Weights of a small autoregressive pixel model: layers 6, 14300 steps.
Rows from block 2, named by matrix and row number. Rows with one number belong to one neuron. Each number is 500 + 50 x the weight over the matrix's rms, rounded and kept within 0 to 999. All counts start at 0. Numbers have three digits each.
# fc1: MLP up (model.blocks.2.mlp.fc1.weight, 1536x384), inputs 128-255
# fc2: MLP down (model.blocks.2.mlp.fc2.weight, 384x1536, transposed), outputs 128-255
fc1.760:571571564502584475438481556421506484492535464517495494509578543630558552522536470539490426554522504494382469536518466531414426526435420490491570513471474503596505477518473431477500498482508410490516472504481509558522486567552560504440449467457418584464544459491490434483471496470525525408421583550442487484536470525598530525403552516514506474447401448417463472432538526469499483504437
fc2.760:474524433455483465496590517539438455455498435488509479469495505540573487511546593509434492471499491515430479488601578588571616567548494445509397532466554526608489536538480445547548511476588485515633510482547436546456498527538567573463561454507543597483484391497475527394399551548554401433518471449506499444441475536418454525508429515514589601498613474559546532436532528565527431462586
fc1.761:559529530523551437518469485565454400479536512439502515557568541516503480571573477498472502425499521497459481466590454509476530524435476586590452428449477569490574500606569582560529497480441466527436562502456487465476621528472528453537534460514472452538513409427516451520462435480593544484525547561457407461415548543526594497449484394601507542514546454613453535511524443558536460508494
fc2.761:526530419556467557477480546438415496501544487498425453451463424529443513521476544408494463447496500463535529381571481459393551463602507541499526536559537395446456451479495500418499541477516470504552464560444485469553548513428540509538575538419478497480525516538598453378526467575488487471448475496525446524505508500558532483506472513504489487460515534604452497452466587417510627462502
fc1.762:463445414565500504632536473436567520509513550519538594428535493492520512459433542536452522533392462521475536456487418511545510480528518454462507408585439477520508460510389476452526516535499543395574429602518539408562538482450414518574445435425511482574471511517550563521577524524507438562536542437418538547452401471477505450480569561541440438506479498454517426471475495608560565512470
fc2.762:454499503420468528478532578477508503463493563449531486612524463522428538515480465547512460586478491543465603507466528433428443440490544461505511513504441574485513576603477504501477499478471516504590458449533504513475425458464600616513423564551445545486604507489520488478492545401513564562494544518605482398586576573503495599519505484472593549525529467577393497512481526375503473459465
fc1.763:474564544532491550496451423544557515569533523383576485474554446469534490519496587451528576507408506473543529513545491456393489502455451579571447470563450566472482586490483510446558491509421417505595494517506536597538472508428556495516503510477504487504467546553597453545526497459561379576469493458536477509469478540451530585496517452471530476493516528450576495503491567444575510372489
fc2.763:543443517496527532497580576596427524523442521403438485461536442493472592491606601562535471513512465484530581461398510573537444531433558532529401487417563498475361568475480483423536453479518513474486500458521564538526464508426482511466483452438589520535484420461514558532433480552534593503463527546523438539552514485509454481562477532480411517438502495542609481432453480513438521556514
fc1.764:476532418532450495429573480528475446462617458656517496559572575500568494511558589528457494574504440534534527565580545453472502487489476572426488533486492390493496490493462534418475461475469461469417562472488503586424472526478397537493462486418464479554481436530447551531552524429388475489503502504447463471588499481485528475510492571575528539554465501371435502464470425512533520493491
fc2.764:401427475538414471483534577533496604515441402429437482592546429395671475470484428477450445559515443537521573478562559427435462396505461401465507520485381568528583468496442476471496410467485474593497464496483452538517447401588550479519469515505524485542534458504526483589462574469478440456576603507500465526474553507460510450513458435506458463464454447539541470461526533590536501473424
fc1.765:532567518612512437453546427437549469490509548555503554436404523532547470541504480513538541628504528427476439514462429450520520427530473544532496356508436549497532404435428535457481543543587579577522524562457492432428512455557461526451576466463573562440463458453458540400434558489569520564496502519515500394417506533386498511535421511578485559527423497482465411486573523471586470526512
fc2.765:563382434504479464521461545522486385550597552382454594499542559419431509466580571517547564509511481376503557502425439553604513504505476527467483570462511477483598585483499394542591625545428525503498469454468523460482469535501470505544502550528559426423561502569479501429481439427490547452470456349449512536533522521520441450460536494505437635496552429499495546493497453460592603395561
fc1.766:517453474490538484460521486536509474579433511519475523575493510476491558502527538552521524498602537483434568564435479545509403448504532444430539534515454541496523543451436529401475465493464471419482549493488538435583444475482485511534561515463526460520441477637559420515527525676494520536450397434482451402416454449578513481475470450608475516476560573474455536457590519429429481451423
fc2.766:499594531584494505398507545486460525529510526526433448454542542506554557473475518480422479536442510469514500478471538541518571556565500410518502492515530426492492513402525489517531516503469653495558502437447557531518499482470551503600488458440489468503492519490470561514451502472448454438500523450463560522413551437527487579430529567560525516449459486433567528565467443485545525493478
fc1.767:463484471531519519477402513563457450511540427440489539506445567465524466426579518543498472447474393480505446528546492407536465466516476501535486413423567541509545551549530558449469528542495508487540467483484466490494552541476480447478461473458450525546561458471518448480574486520546479507502459508567503440520527574517535503548502497529528458545548600525492479509540628578546564454539
fc2.767:490494493528462548534435515406497497653401473545488553455491404494480585476556422470484490511374471463452471499487466481514551499526554483536478483521431494465563491495416483532530628500503518578397507559427549458528567443523604502604433487511519554448423527527540505536486530519489476454540434451523531493614450481514423503530601493584522557481537525466415533442585406485637451587420
fc1.768:404549556454494460450505479474504497470514489488396487536415577473454549490508457550500492440504611546474426550527546438506429540463560406576479465468580407540507539452483496510524497541558331499524519505523486532523487508571516389538441420493438483455530483509466465454456518534511322517466510539451510530460498567601475454521385450471521549459452485468455492617494418483606507454447
fc2.768:493652595543427479536508516501477544468418507446509577522454523450495478522483515567445544399511481435511525341517516608502596475500458500381627468446472480551530545549586455460450491516529463512453434461482583504462510506486531480486482561542557503520549461511530556474474509484520478506497458486457492404500557481586557447523472603504454496530360538466480537500496507561464551425492
fc1.769:454558472509467529381585531519550524446502541602531525470477436465532525485516493538474488491441443566492493619542492479557489503429493449427534521428522416503469623538612516495511507457557538610513559509462490497548604448470440540489474441476544414443518477432532513542563445447586519526519463470515546449475537517513564601478488531478554486570535565474421511514464570538503546538438
fc2.769:555504546478473465503431422485459446567563441357383510563522368388476546539568531458524515467547561464519434530526563500491511479501473367522470443487438543459515538492489525428518549526522553498519318537449544515598445493542499481483429437482460507474469555579596496432532551561515534575487568559511485479444476529562476440571473518412522538510551488479525474458505433581489493503534
fc1.770:443427500529444541497467396500493439509452500539458506532526490515494489390592449434423488554451465496557546482512487487491484609535547557541596449524543462587444489542519599559483508389505581477508519515492484490445387468555524503517557412547559451577547559504555415478554424536552432517530555475451546501453482550503447561543475439600604600501478593469534433470536533432350449531526
fc2.770:517511534547453459433479581538537594555436478502488469493508532475457437500470500514553583514502444432465507519495516457551468433436582491441557429481385524472579465453448565379548542586416482532505451610442468487440630496528462480506457511436591550506570428567467464490531516565495493549481454560519496468402408541510493520471540554436500469462460490414483496465498551523462521475515